A small image classifier, trained from scratch: soap at rate 0.0015.
Rows from block 3 of a small image classifier, named by matrix and row number. Rows with one number belong to one neuron. Each number is 500 + 40 x the weight over its row's rms, rounded and kept within 0 to 999. All counts start at 0. Numbers have three digits each.
After each neuron's rows are labels from the 100 images, of 14976, where the neuron reaches its highest value: "colour at peak" is the nearest of a few named colours to the mean colour under the peak; "responds to" is what is common among them. Only what is clearly more common there than usual is listed. The data: stained colorectal tissue patches (NCT-CRC-HE-100K).
# fc1: MLP up (model.blocks.3.mlp.fc1.weight, 768x192), inputs 96-191
# fc2: MLP down (model.blocks.3.mlp.fc2.weight, 192x768, transposed), outputs 96-191

fc1.700:541567473512467518509455444523545469537495500521481489500537461556474519506443460521514574481520423430515432508468531476544517486519475453404460482481446495404500477495465455551497579490472483536499547519497511496476532536507510514473510514596541457526604453492510442512506529458482514461
fc2.700:543495527504452480527544567489517570510525544472503525483501472473454502480453523460545493539510453539470473446545510598472523535530522518552448465532538610523458464476531538529517526546480537523455511531454549477520534539476525509455482504475522523494453529535564517458489498489488448444
colour at peak: pink
responds to: tissue: debris

fc1.454:556543476514478468489489523558467455522524430578560453488519509529581538527479524515531455522445584539497525520537450525484525530532463483450489516514491520533480601479438545457514534540493452468492462427545500519443534434531537483528471525464508520463560478540472459518502510531552469518
fc2.454:434544471495559451575474487462555500590487490522544494449542424490533563499510463519539472472522513524524472449446559466494463464490546435533579516576506529464506481496522483573519551450504544509481529488527509508531402501545500537463551472470459477527547516594488464489495487423456545579
colour at peak: grey
responds to: tissue: cancer-associated stroma

fc1.496:461570512493540477455512478548477530460533554476442544467474484479588505468433542543526499440469478493554511529468487442565471466537513440460484498463448475517520511471571545514492504433448445541524585499495560493445505466475500504489560470537420406527553517487514505504439509533509501490
fc2.496:498506472470537561490548497460542445467455470461443446539533457545489569496525503550492471532512499440572468461413515461536517478492555439533529484546469481449406506492491523550542491525382501517471458482489445542543527517445495475541516526524456504470571498470480423540557465493580460584
colour at peak: pink
responds to: tissue: adipose tissue

fc1.89:497558504500445530467508512546571471506529524554525475504526481463464460526424502507459524409479540567529488570577456475529519480451519510475511507453524503500471482504510553554461441466495508509472510514503446428544527466480537517499555498491438457494466452541488590453508464479406490500
fc2.89:438522413588471550564480482507493488487524623550543471452494454460557525474481465494480544488543495561496529444578488510504533567496495444497557491468512444530529549479531490498480453517493418453534497508490494555505418467568465541546464496465512522523522476492610505529542505474530477508
colour at peak: pink
responds to: tissue: cancer-associated stroma; tissue: normal colon mucosa

fc1.112:452492564498415543471488442465504427512547526522493426548447491534501522539513482526542489521510459533488455551507563428465511560463477585533537415555512488424529496464456527428480479493518489473500478473401477491504506429465510440588507467514512484546465384471487475520554473506539551513
fc2.112:538524477501602478531412505498485507557475460488501563478515501523463524528503446500441483541497557480531472505492504512514549514440499486510402485472510523476508434503578449544454481525544502555440563495505482466461532539530569520505486574479465542447516470471437517579465501468460479529
colour at peak: pink
responds to: tissue: smooth muscle

fc1.84:492518482476543468445500464441553531541458489550501585556529515550452488474515554492449458491510472475521523526503546534488482539430583475432452478488540531490444485519560482554468498454511526485495574504531470479431499478558520517467475498533455492497473508438549623471546481548573505449
fc2.84:464538478429498417521513547510548492496493556511456432462558486490463510554517509524455496463544465523530501517559600596517459544527444512477472576514521525442531486537466497492512525556502504482518548540487469403516497478503457509520512557441496457454491525507566546511530614417483453524
colour at peak: pink
responds to: tissue: tumour epithelium; tissue: normal colon mucosa

fc1.380:506473473504519414568543461545427444496471503446559479544441492491444557480493546474523465466550453477512553416478494469482523529571498484513479467422535547497412509496517509467420464483548503513498498531456508507419573540486474495491510521526550497451451449533468483435507519516514552511
fc2.380:563524500460508551447469452462571562500489457475435477477488508504500469506462497518626484475490565555478530555413477518526553568507499518463538463499538527517578505498457499488508475460409459525499522475509507559488482444421555546481519502521440559486491541513486492543554430459497454472
colour at peak: grey
responds to: tissue: smooth muscle; tissue: mucus

fc1.603:492446466521475509507473463441513500580516510555478515498490518502496551474454440469493519512533512440475517543512547557480384530500491511530476402503550563550522565441440481484605462500446465521467523452417505510469569478517542468499478520473489526493475529504405553417480508554494521464
fc2.603:537476468528526564513420533538450431443477540571484532491497501496458530513433477470537500518561552537449465498483434558473536437545579488434489455455498452484539498543468493486487447504523560469472525496471538557510473391534533582446491475484466511500476549507534508514539475440525492521
colour at peak: brown; grey
responds to: tissue: lymphocytes; tissue: normal colon mucosa

fc1.559:438551426529464493450430508622477442492494506528454552471471515577523498414452474537531510517455512559480497468475525525526474496496475417411405498459487484430503453463541507527477524504499515510513499466496534443534511512500452543501457522489421414486511490548501480477515569513507572506
fc2.559:469544508506517527483516480477560575511480449545464402515460464492570496541540548478461471543509550487497503522490423515534503536572504497523505493535466488554449498505526404472524515538488463498477546515486497490376521445496533504480527545513525491473502462572528491531487527493471551461
colour at peak: purple
responds to: tissue: cancer-associated stroma

fc1.551:446494458475475516507566538432506477423501565500460548432555523487507497471492498491451473561516492414482445424518539527502519458540539472511494479498422445504507526503489423438476483534563517549565519578555495455479575453505533513537519487493468477487531493442598526584516565489474482511
fc2.551:517439480584509519549519527450479484465535532524483497598497552511498517515529481533465449539576511478506480499586510503650563550496517484473498463543465499492444493400499498524499425476512522433514496527526442418539480490416439508486530511520480530473438536445489495517414523533508472452
colour at peak: purple
responds to: tissue: tumour epithelium

fc1.87:437496577450474454474486540492447557550463513451463474477519491509451510495479405539476476414466427572521437424481464392509414504562520464425459514518496506487508535516534519556470433491484562535459512539505517506504492500507442554524565514480453475520470459536443470420468510486495482537
fc2.87:511514481509501620502417474480496493445567580486519502514518527504454484496537531460447480472451504521492555478529531507571530518531438484493537468452489502512458581544525484482506566565431507416506476471434510496541465510482474502465546498512399425513408457472573489509486508487468555508
colour at peak: purple
responds to: tissue: normal colon mucosa; tissue: cancer-associated stroma

fc1.494:508532495420495523491482483481483408411521425567471524473523454500544467525506440543454478533450566485509486522500546554512511555495520492512523590419502497466548509562555437558483534438404527599511544501450419509543519559479431495538525545456509501557503450485407536498517467439496514536
fc2.494:505481525518521598473568477494588450525516569526543495523505447510446518506423521542538512506508490514511492524524509532486491524461560497501562514442496569448551568493473479506528521530525475446507522467475510521449513512527516510479508530452546511406484528474473464581486540462401460446
colour at peak: purple
responds to: tissue: smooth muscle; tissue: tumour epithelium

fc1.31:464527527518512474516477485423467543503516495504362468477562482507518457497515491529546449467462533424549465471513497512506519490496549474535513483555527515523493454527488508559516543513451532553473559472546553477500412443528584500499521445481462549455565506518465522541493533467544520500
fc2.31:495502487485500513489527451491462551564537496503533533514512442503529501506476504550502448520582495564487524534512538473520542562516448581547457474462534564416499603465498502456519488488510546519442478487536579413500470525515458525567495437514525509480537536444584449386503527529468431495
colour at peak: pink
responds to: tissue: smooth muscle

fc1.131:443500616484497508554477509496421507485501551434471530510530525512513491471484449483461485499463524499486477526530462502479467486510449566491504462511529489449573519467535521541444520514471468559469471568540570495530430547522563527472513489493518501604535503472490568526487527487543581493
fc2.131:557547471527501418530473564524490472575517458531549418558491503477516532525572480550491573537512551533461480464504521430471498522504545504482542477529413504540547524518451526551441421477565500484536526394545486449451479463530526483542536509492502509506478504483473476489448521553477561514
colour at peak: brown
responds to: tissue: normal colon mucosa; tissue: mucus

fc1.168:518485486556491487472485480521549457501513459522498493495429501568465482495482500476509540472425492464544494443459598521461478486474489521525502474451506542558564449502465524511568476433549452510495535565493455498444535504486459486426481486441574449463464442565461530396502394492532509484
fc2.168:481495539456548552599527571479481479497484491503497530492520445496447442502520468482504514615566532487483518519531463409511469440472503481460499514477499481389449509469452479561503547532545523498431460512539541501509521529488536497573463540434449478462509515449579562462393522503498486482
colour at peak: pink
responds to: tissue: adipose tissue

fc1.481:541420538526493462485468493481554484514446534549472508445518497443478428433497480538439428544482555552474568507520523493474463543540543550480520470589488478470547458451463477527425486511524483489539462503541513447519587441493516527535515559557498518500481473508469490452575495473508553432
fc2.481:491440437437570504483490465521475470532502475456476488521472488514425574466446519532567539524515498520547511594490551462492530500515519509453441454455491491509495518541477552485488494474550493527448546433531503521454467533545495478453556520493513445494551526455456444475493508572521575533
colour at peak: grey
responds to: tissue: normal colon mucosa

fc1.187:555509487499520450510488573466542511519511495489475518495442555499461466429519426550526527540500449529503539497504518524499437493474530505539507599488540465531552460544481506430519541475537397492470494445535510529512473461543462494539557520508497587513511542585547426492559440504528409485
fc2.187:472508483564459538499518478496562538550463506439514519418497522471517427466488538491464551455535526464496497441489533518588548520532487491524478490562461540514439459504524534601539523505444501514522458457429521477434436478516518496554486503549471505545446492477526520527515515453476539487
colour at peak: grey
responds to: tissue: mucus; tissue: cancer-associated stroma

fc1.246:483431412498433453477482506598525471580484568491522526556485464477447406507412489512497468430457558504515606502520519504594540506497446451487487522501512533512479527446479573491429476471509495514489424490522556528576559510460566521455483495444505489440473525546477499540523567514480550481
fc2.246:551535463503544519431529549569557480469513496441453456512467430552560559490544498546487431487477490489533528468484459490448521603506449544456421451531469472420472505444523486436401435559515492499528507470533489489438571462485568433502492539459501508527483515480529492491505548461432540457
colour at peak: purple
responds to: tissue: tumour epithelium; tissue: debris

fc1.28:500520518487466509499498515508544439555480536599492495502531513492465465504513584554414501462475534484432484547453407469476463555530468474465520468494477461525505516529503551486505495557585533511497486491567430452554509532460400534592504538535467441483493453458495511457506486491478422440
fc2.28:485512465560421565451484439565494547496493525513488503497554431466517466457426490530494546439509507421447522447466513551528638528465503572495559453498477448505544486495536481519445502539560493507437473447500524500447516565530427496523548501471545500520446452512527563543541536479520484527
colour at peak: grey
responds to: tissue: mucus

fc1.155:560478526481535560494467544553562498421542483532554492520458469446655415457443512509524499488461525455484503541515501499476555481442515519509436552501494527539470386457481490488486564483508501511471439446531507580533527498537531534555474584493455485502526549483557485460460501507547462499
fc2.155:502537565488530524547468462476638515524492455470531462478578517466466549522475506468590441500518538523551517512531441560541550437542450514489555498535488528475557488480478535555576504577551522495482516495503444474509515498487466507456509472529475475480510528505466568553443457511479496521
colour at peak: white
responds to: tissue: tumour epithelium; tissue: debris

fc1.267:541506544449502459523554525478479488559473519481560494483536484516398492436455507425495541548442553490489498492547452490473504488543488458464457539501462472579482514543466564513539428537557509543441472470575539472497498511460546516535528524505546579495489522487490436549480509477527531459
fc2.267:507497575502533458506540498607500494452585475425528580537516559527472487525555467612467504540536506533422516444470472492503490566549490506480517540492483524498510543492512569469516472502517485496506482483467477511610453454473578466455444493538488540539536451505501538538573521437429466493
colour at peak: grey
responds to: tissue: cancer-associated stroma

fc1.69:417485455481420558463482499471513513483501438477587514519422512469561521520439576530524478511480433490470463458507567448439558565556556505499513572443539415531452449578430446444529478565482576516496499517525487462424553545508574469518503544585506476501529562524512446550543496564461529522
fc2.69:496486501468478445471471430472452554540498515541526426549477569494517465500532458513495568506515489523501428553434454413488591557480478451461527448532524526449504416499463502583514452454470469513507479537511555524566454485522547525446509457535426482492495505502512540514512522419450558537
colour at peak: grey
responds to: tissue: normal colon mucosa

fc1.345:476561525528492492492513575477484553429506535495529533517525528431481456512470558500585542523510482463510473506525467458500528486500487483448490557576520507515537433487421515404428433479484549518576527485456488465480474490498469517594566520510522560510397475445534444466442495520504465402
fc2.345:540482479508519595506493600518522482582496453452442478432451511554514559531454524565475485522508487433558485479486520522557485496485430561505483463501487511488531528493541536512533536529511424574492484533516459519517519445498467593509507431491494530566568490508531501528526561462511430527
colour at peak: white
responds to: tissue: tumour epithelium; tissue: normal colon mucosa

fc1.55:454538410501471485507441503460553432500453535557538512462544520542541546490529591488522534513552545521484443446487470460465497495590481522471502490515565459563455456461514456499385487423555480457521442542569503468514525481503523474506465506506496544539495491427539490527523537517460544461
fc2.55:522463503534415455520497552559508493497533522478433489574527494450511465480459486527537495500487494529426492522550522487590555511475521467537489398545495539491455550503562503494488492512542520447478546533422528548504422506508474470520470469470574531439439483496536434505443451539527574512
colour at peak: pink
responds to: tissue: cancer-associated stroma