Weights of a small image classifier.
Model: 96-pixel images, activation gelu, patch size [6, 6].
Rows from block 3 of a small image classifier, named by matrix and row number. Rows with one number belong to one neuron. Each number is 500 + 50 x the weight over its row's rms, rounded and kept within 0 to 999. All counts start at 0. Numbers have three digits each.
After each neuron's rows are labels from the 100 images, of 14976, where the neuron reaches its highest value: "responds to" is what is common among them. Only what is clearly more common there than usual is listed. The data: stained colorectal tissue patches (NCT-CRC-HE-100K).
# fc1: MLP up (model.blocks.3.mlp.fc1.weight, 768x192), inputs 96-191
# fc2: MLP down (model.blocks.3.mlp.fc2.weight, 192x768, transposed), outputs 96-191

fc1.340:453441495508559538462444521446519462480533530548494546589433513512526512493435555434482452466523467430492488499439536460427520465515528464420495553442527469478576462473475483460584492454452449536544547504476528417483458606479467424600522480515454541443451541458478545446487450527508522423
fc2.340:470538502396516580613492421515548412487501538466440509496534497497415472468494428469533542582562525507558454488511519529529539512576463562465439456515494481548520417554559480639461469451458454483410430541562393539509514519495394486437496563567516407554436453476522449606470494524531550488
responds to: tissue: normal colon mucosa

fc1.461:420552507382488432516599463573455525590458397531506590500567536502499494463500444516591508458576449503536490507557513518477517430496562497531544499513443418478483457492456502434551499501462606467482465598549505539391490530487535498532438471612424486521416540418525512600552507517524445478
fc2.461:482551537496493524435522528436464672466432509471392494504458517566412477472498549408490432563539564455560516467517513482487450485436400450436511512426525439507469502510534503383515532458474524548520562503504517442613475553389413532536473493540567488535619549487516471514434448496462506488
responds to: tissue: normal colon mucosa

fc1.394:461501599482491513451530557371411356554547482403461422486441549448497555543494502550528440484632505459480467489565476480535435595556450538540506482525515525438487507515531437477558442426464575511369481468456504471502492480507494422474561494484501516509483484506441498462546489483580509545
fc2.394:393545591484505472500505465506505493579391529526485525551517428485447442540478504504441573376541523536450493417438552518561544588506539506522355534425595500456523568500459489552546515542479502561534477504514593508444518538523506505417538588453599570518523525585543433486468511475481628524
responds to: tissue: normal colon mucosa

fc1.15:405414467425537467516529524488558516490490453538500428537474464446504516444446563537584428473474518445401543447480424455505485537523582471435429477503514461437491450469485536520546522422603517473432553452470598410526534495428517521509432621576497567449453554493491593571538409494520430517
fc2.15:574474412475523477427352453503510641486473538497516509475549499540531506537473446616443646491418525521518447416449512462461453511453433497464489502496571552508473524489504455530565502403489507576426557475453498478445527551441460503481542485557509495470489473562514488498639462437494534476
responds to: tissue: smooth muscle

fc1.18:447446476486507515524474586479437505517460524536566498549553438569588556540548406483474476541527516572555433464574593476549506457490507489489425529441439519569488394491570510490530487533468555468604476505535475505532565489517453526538533511440418496486533476404551450505497525504500438568
fc2.18:503627558458582465503533336431441563515642492565538467444435515495473478448393566502541525513494540524551566451485529453469476555467360477520382458432521497507576530486577471565533521452544472550528511524468578494505524517533501572507511611565515498510519571505518529426598385478544474559
responds to: tissue: debris

fc1.470:511479518427439593556443525440606480505465575537532517501515523492487427438565513393532506487465564550458475426499472484437480526493533512648481474524563571434629442531437556448534489463521416430555485629498523521416476521462455518533525529438467487600607557450514449465516491452473558560
fc2.470:546568538548458430573559457512500530504411488501558505529466404489536481441523510538577438509441507530544481516555325478471596542553520391458585471529529416511527537538524481430502597460515516423548592608597468483394496553546504454525555468450505534445532531554482608483522530571556583545
responds to: tissue: tumour epithelium

fc1.606:554547498468490477550423485508489487539544506510510556486407445434479539416454534459541436540516493413566461490576452531478537433554421492420409500561479473555473550498487497503437429530567507609471585596592608525508511445519504514511483491537436526460547535517485558537485463480467521546
fc2.606:609475473494570528503537540473585456546526431508521441522409524503523534504486437511474585510491594551554462627490425470500447585556475419533509554525508532452652473566487499508415504503495473386500448504569520513492522506558503488533448455480578435448466478476519561469455550491554423508
responds to: tissue: normal colon mucosa

fc1.166:556494498532511522553583443551459480547472452572500501456503468488438474474349513510561440499475502571480435508507570553539514507468537505429561477507506445451375459482486490469434472488505508549416544503558475534476512526573502390501474478425465471511494390488488536487491533494541515580
fc2.166:518460315595481535539441541445578453474453467481393513419412508454618601537461486491568534465444523471572550503498434492529512500435449484605466506450485518517517478499500478561482573517491449437602461552563475514432454543554475514478501508526446501513529526537565399481557475511497436527
responds to: tissue: mucus; tissue: cancer-associated stroma

fc1.260:588548557473406420593549514508507504545556491487529540395517427449518404462499450530530407417499469444629439519529574558408521484481403515402510439493560497467446494588526495479386417518488597517535552476534569518557527471441556567469547550593548589387420550458485481507498490441531488532
fc2.260:401411440445522488432460485509540482572492490437406600503462483452457580512564413496459476563577484538411441507470515397476537499567509560564392384435539480541425468499486528482553538543418547504478422526561581517458495463575531452468526432492449364456496476425412555578527498449453542379
responds to: tissue: debris; tissue: normal colon mucosa; tissue: mucus

fc1.630:496514447408491451503463494474504527544513550552472602493381512477496465524380444497418511536467560578553462508534482420501494543452567470538530516565543473580477464454468527546562459432556467480491609535479533454584467564434575469438450583556598460439543517523420497402530482491575458449
fc2.630:624420549572537478423583495505435498505407494417500475543506473506512559519505533567546560483512465522611493568523471494484563582533513589474529511496530591496546474510503491451474405526519493563538453545505475475526458470414474519492448445504396480472566378565436448455496565486526514457
responds to: tissue: debris; tissue: tumour epithelium

fc1.655:532562478435530582556485525509419556523518515481459511548537600499459554475426581505472559493460456433544498493440471454517481468525534419499372411475477538502505497500474467521530494470432490637522478581466450457492430533474493494466598478452396545489533468464439513510438597403548422515
fc2.655:437496512490424509482475474648477574504521594497508515392647493505456567555535396488489423511527557533487512563514486405480499478521481520502507465385425558471502515518496484507474421505586467494540407472536605473505536386453470424471449498497386545435490552477576543524457412458556514551
responds to: tissue: normal colon mucosa

fc1.476:465525441512520499508463499514557567395467471564406494471515443524514475464483485567458580370473449507511551476446530481444552456387533436405432559542477450435478496508584504478529551533560490497527540481421474486500523500553590519481496504507449531413616535446506550473562337485583452530
fc2.476:581548507489498480573416567569439414566463473456410363572527447520489444507605454490535505543439507528510503456605457506560536487469616504488470411445542438519520472508486519482503491496450434516410531499560517470555485496500556477499479505554578583481520563551440456553543607527495466473
responds to: tissue: smooth muscle

fc1.167:435523606489500489617511460513553541495531431496459452572564472507464554481446535502481526494525477552388440442600493524528460552522616423483493545473562429430489553536527410504398590607547550432575502602485423491443484398495578548439496503493497459598541468384570535484452518385538501590
fc2.167:521537564557492441498587524491565550619448509514509501485519458536519526541583467563500442393580456490496469533478526583568447488568555563483559526479442432572610502500557494459450497590536519517471548524491505428574534458562487545458451521415448425504493470573453525518447522426448521618
responds to: tissue: cancer-associated stroma; tissue: debris

fc1.734:533532549559531540543458514534579521518471449498592601475430515501488523439512541510534550522469460575519470455460561545544558543534651521535522486543537477504618526432512484493389470532521414569570480458487522525538538434543508470485460443481563512590500503498542605516504585590586543538
fc2.734:512486602558497529478572522469490542436444502367458568439534463557467440431488534444596496535431509489572496482562466552398458483555435497510527501591466533558570528542539531551502579572524523509536535469466457579458511473583540540552472551461446472491561606560504376512500470530599500532
responds to: tissue: mucus

fc1.339:444463512506425469502554553459418563456426507500413585444577466520495450527489498491524458465488458437515441541435520645527410563508554405519606534509507501485459572524471523440530548446547506461559516517488433464451482597508489556462497501567443546522446404506558517563503593540496402472
fc2.339:457547457365501540554522493431502402492501484500462437492502542542564524427499597573536595492511403468547574513516458553445498518512521504540402501532577530440493456507551485583458496507491483496465458499440539436515482545530569439562472507398438392455403498486576519523498455423433529543
responds to: tissue: mucus

fc1.731:459457556531508521612581417451470520406484418490429482457494444520479482422521551484464516554453441569481478490508576346613482481524495532487555518420524528583520518471439484582490469523542538406458533511462513497454518496605435521498482525520452557465427431439473533476522529416544489503
fc2.731:528483532470474512460527551576556510458522522504429539606566505435541536514428390540460550521462481484461507472488492571529486486565545505492561583511390583525433444592527433622475484466514436445533581495573531434481527425524497605577525548481518519555474576497471429462540427405534612533
responds to: tissue: cancer-associated stroma; tissue: normal colon mucosa; tissue: mucus

fc1.730:543471631357434460456522458461479418516500530429591503527470467549439488512590449560446527533412442488452454452546530495513486493553475548529498555427438537494459548487496495499438502542499360428580410526467567505534499418415568536509430546524556504380530502448448432509515527449529489599
fc2.730:377437533492503477544541567516581547480547489457525538508487540431504489474463529504540483494475525502434553439455504548507428539473590461530505514450509480422505499527486485567448532472451525498579481475529428470528441509494471534555493467473394527571530582561424536444383499501420531545
responds to: tissue: mucus

fc1.566:466447538496527536538474479498486529464563450482486437443467510565455562496528522524462521541459580419477497560618526547531474427581376459499490497408453530426519416483589438457456399494439505438575498522549457495528443518493496447465465492507468499602635435443431547556558454546537556519
fc2.566:451458428504480421546574446451396499539423486564437577565527420467544411488541532496489524435490453459488487504464491525507386552494483459567495520503598480672491431394452543514519566488498408513489455484478400569565518431548540534492603489474500518505534414488524523452510556576520537423
responds to: tissue: cancer-associated stroma

fc1.116:416431460414537488490510536523564582504555494552446536471448410471569524515511433505425493468569442518393454559493401437422619553562542485508493478515567526490456471612453558511520542573452578463553459455526452486470495462523533437431458440538487473535544450470520520491494558461501566522
fc2.116:508454462606566483453502455464466593501575522406492474533495577520497532550455454453450544438548470560499522508491510514559505561410516499481504490457453456532502471563517469499448517505429555515498487451478455396541400574479474621508543538516554539496485454542494613529464475447508489551
responds to: tissue: normal colon mucosa

fc1.502:572406531524564488499518517436469554495508474576530391540466389458466517559626548509475512588493485536530446468485514458553498567536506544400419481519474488526492460561554498526487575418428508455435428501583485533541455438516496531503430503571555476544506515468461546458553468578575530486
fc2.502:468582413467443480483533454524497501481542538530384532538395444538441398432419480564480549439572494532492527511498579577527527508579571471572544534473573444506534536365518550472489515536498454496531541601515479464479580451522510560508545555432438520544508451512504441465487481537498530504
responds to: tissue: mucus; tissue: cancer-associated stroma

fc1.429:372526589491469513523446422472503474345579493501557475446500443518487480540502483515509495441540449485475419503547566520467478573560575560576529490495552509506489556475480448538495527500438550493440461494373546553466487545506579489517574483573529470540514520413514448512600536546504511454
fc2.429:492641471471582461521500517540470497493524510521476522427508547534434459392418413478500579498504448510534470479546516559439478521508495499510427575513519490504468569513378442418548581505528507566421482526485451484493470474522520476468532510474475556553542433615581452461447511457422468522
responds to: tissue: debris

fc1.577:481573583540522499484462534534442509582457505430512515490526527494531462525493524483582479496479514534518532582456557479530521532505522543560614415576504553459510496491445513455518404540599529424432480494482511502438553543431450543480480454529441551487529486608455486528524469546498401461
fc2.577:460447455449506464528467550502571505442464431547523519557572547553523537492507448531507552547455587494491600558443453506484475520551551510428494518501468532524467359572476448548506547466528514474471535554618510468525493439511478460411590463525516471505557546444529491496485451546496491430
responds to: tissue: mucus; tissue: normal colon mucosa

fc1.513:554535495480484490467512498515517531539436438560542478475463420475480451575597558536521403511564554469578598550524476487588441347496562437495518476470494559581508450474484488374453492475477510523400516519516537537435524410452527446475478502520490560478441495492491540475489452546454497493
fc2.513:496380498516532557476458492433574476483518459475500452558528516430555523465566548457481500581521534554437466495481522511438495603546429471486455581563552477454553494477532536443448486440509484431507439516550525491509415579476509494529540345528444526581442493484455498549521491486493530606
responds to: tissue: normal colon mucosa

fc1.342:470581529498497571434473552530497518470523504561452578522401409578472406492497572588467474464452521467595521485435537490467552490506519477506558491483519533566527500568579524449536464502507570546451514490537520492464577489481619525508588460552465473532489520552510494458547518473519461423
fc2.342:567529432497421465554472499496413569542492547501465581487440485485459587426428545550534499577509414495504518533575454582431557475595562506511401530478533520506474539530421520489551533430427522518490586553581469484387535504564473477503420424465446518590475384371521427510509587499521525449
responds to: tissue: debris; tissue: smooth muscle

fc1.511:508532482623449446507477459498525463496497519541517539484533479523524486392584447438524428518484517450589458491413439465492487511532475565517563536455489644490539505485604430409553573522532525542471564515447471438470366378494584527496496503569497549439607548495541448559423622469489479551
fc2.511:480525486442435582573460431420475507519491411477575540577473452485508541483496424569468536514519443466473515597513497549460509565502490403471471547566543434472567614535459433524492520520559520433516469560579474565454469515509478440473425464495489521574497517464390571551546412493432507500
responds to: tissue: cancer-associated stroma

fc1.742:437492523430501475532438541472606452447513461509527435483549454489500520476505446510576553523531541440519529453577442430435561490528429485452540543445520506540561601598534458515573488545411549516403557547596427579543466432520504479493567530582527535524470485506553539502477454421517461447
fc2.742:448467525446423455469422496575553545562521535466492505476493543458507461458444503497515491499472438500515496525538462461515410496539451478462501485380391442524573554489502532487524537508425457523495499408536466492571566496574565437493521363465421554583487536547420484447382515447441513485
responds to: tissue: tumour epithelium; tissue: normal colon mucosa

fc1.422:472447566494403551579501501386490532465563592486504577546478391505584458521461498478479542490521447506572527449428517582508480426542543450529543566465466574438394519507446443535524514466568465516448501515552532526461502616527507468456567470567502547446613521485553475421556538428517483547
fc2.422:538515532420536548492535475425595455525485515534519482527477523531497504366519516534444541491553594552533550560454460523465408557453499477537560451495518461456464484585525483555563558504549536470490467498391650580504511535509415528593398541526420514435446427462483464420496538467451479510
responds to: tissue: mucus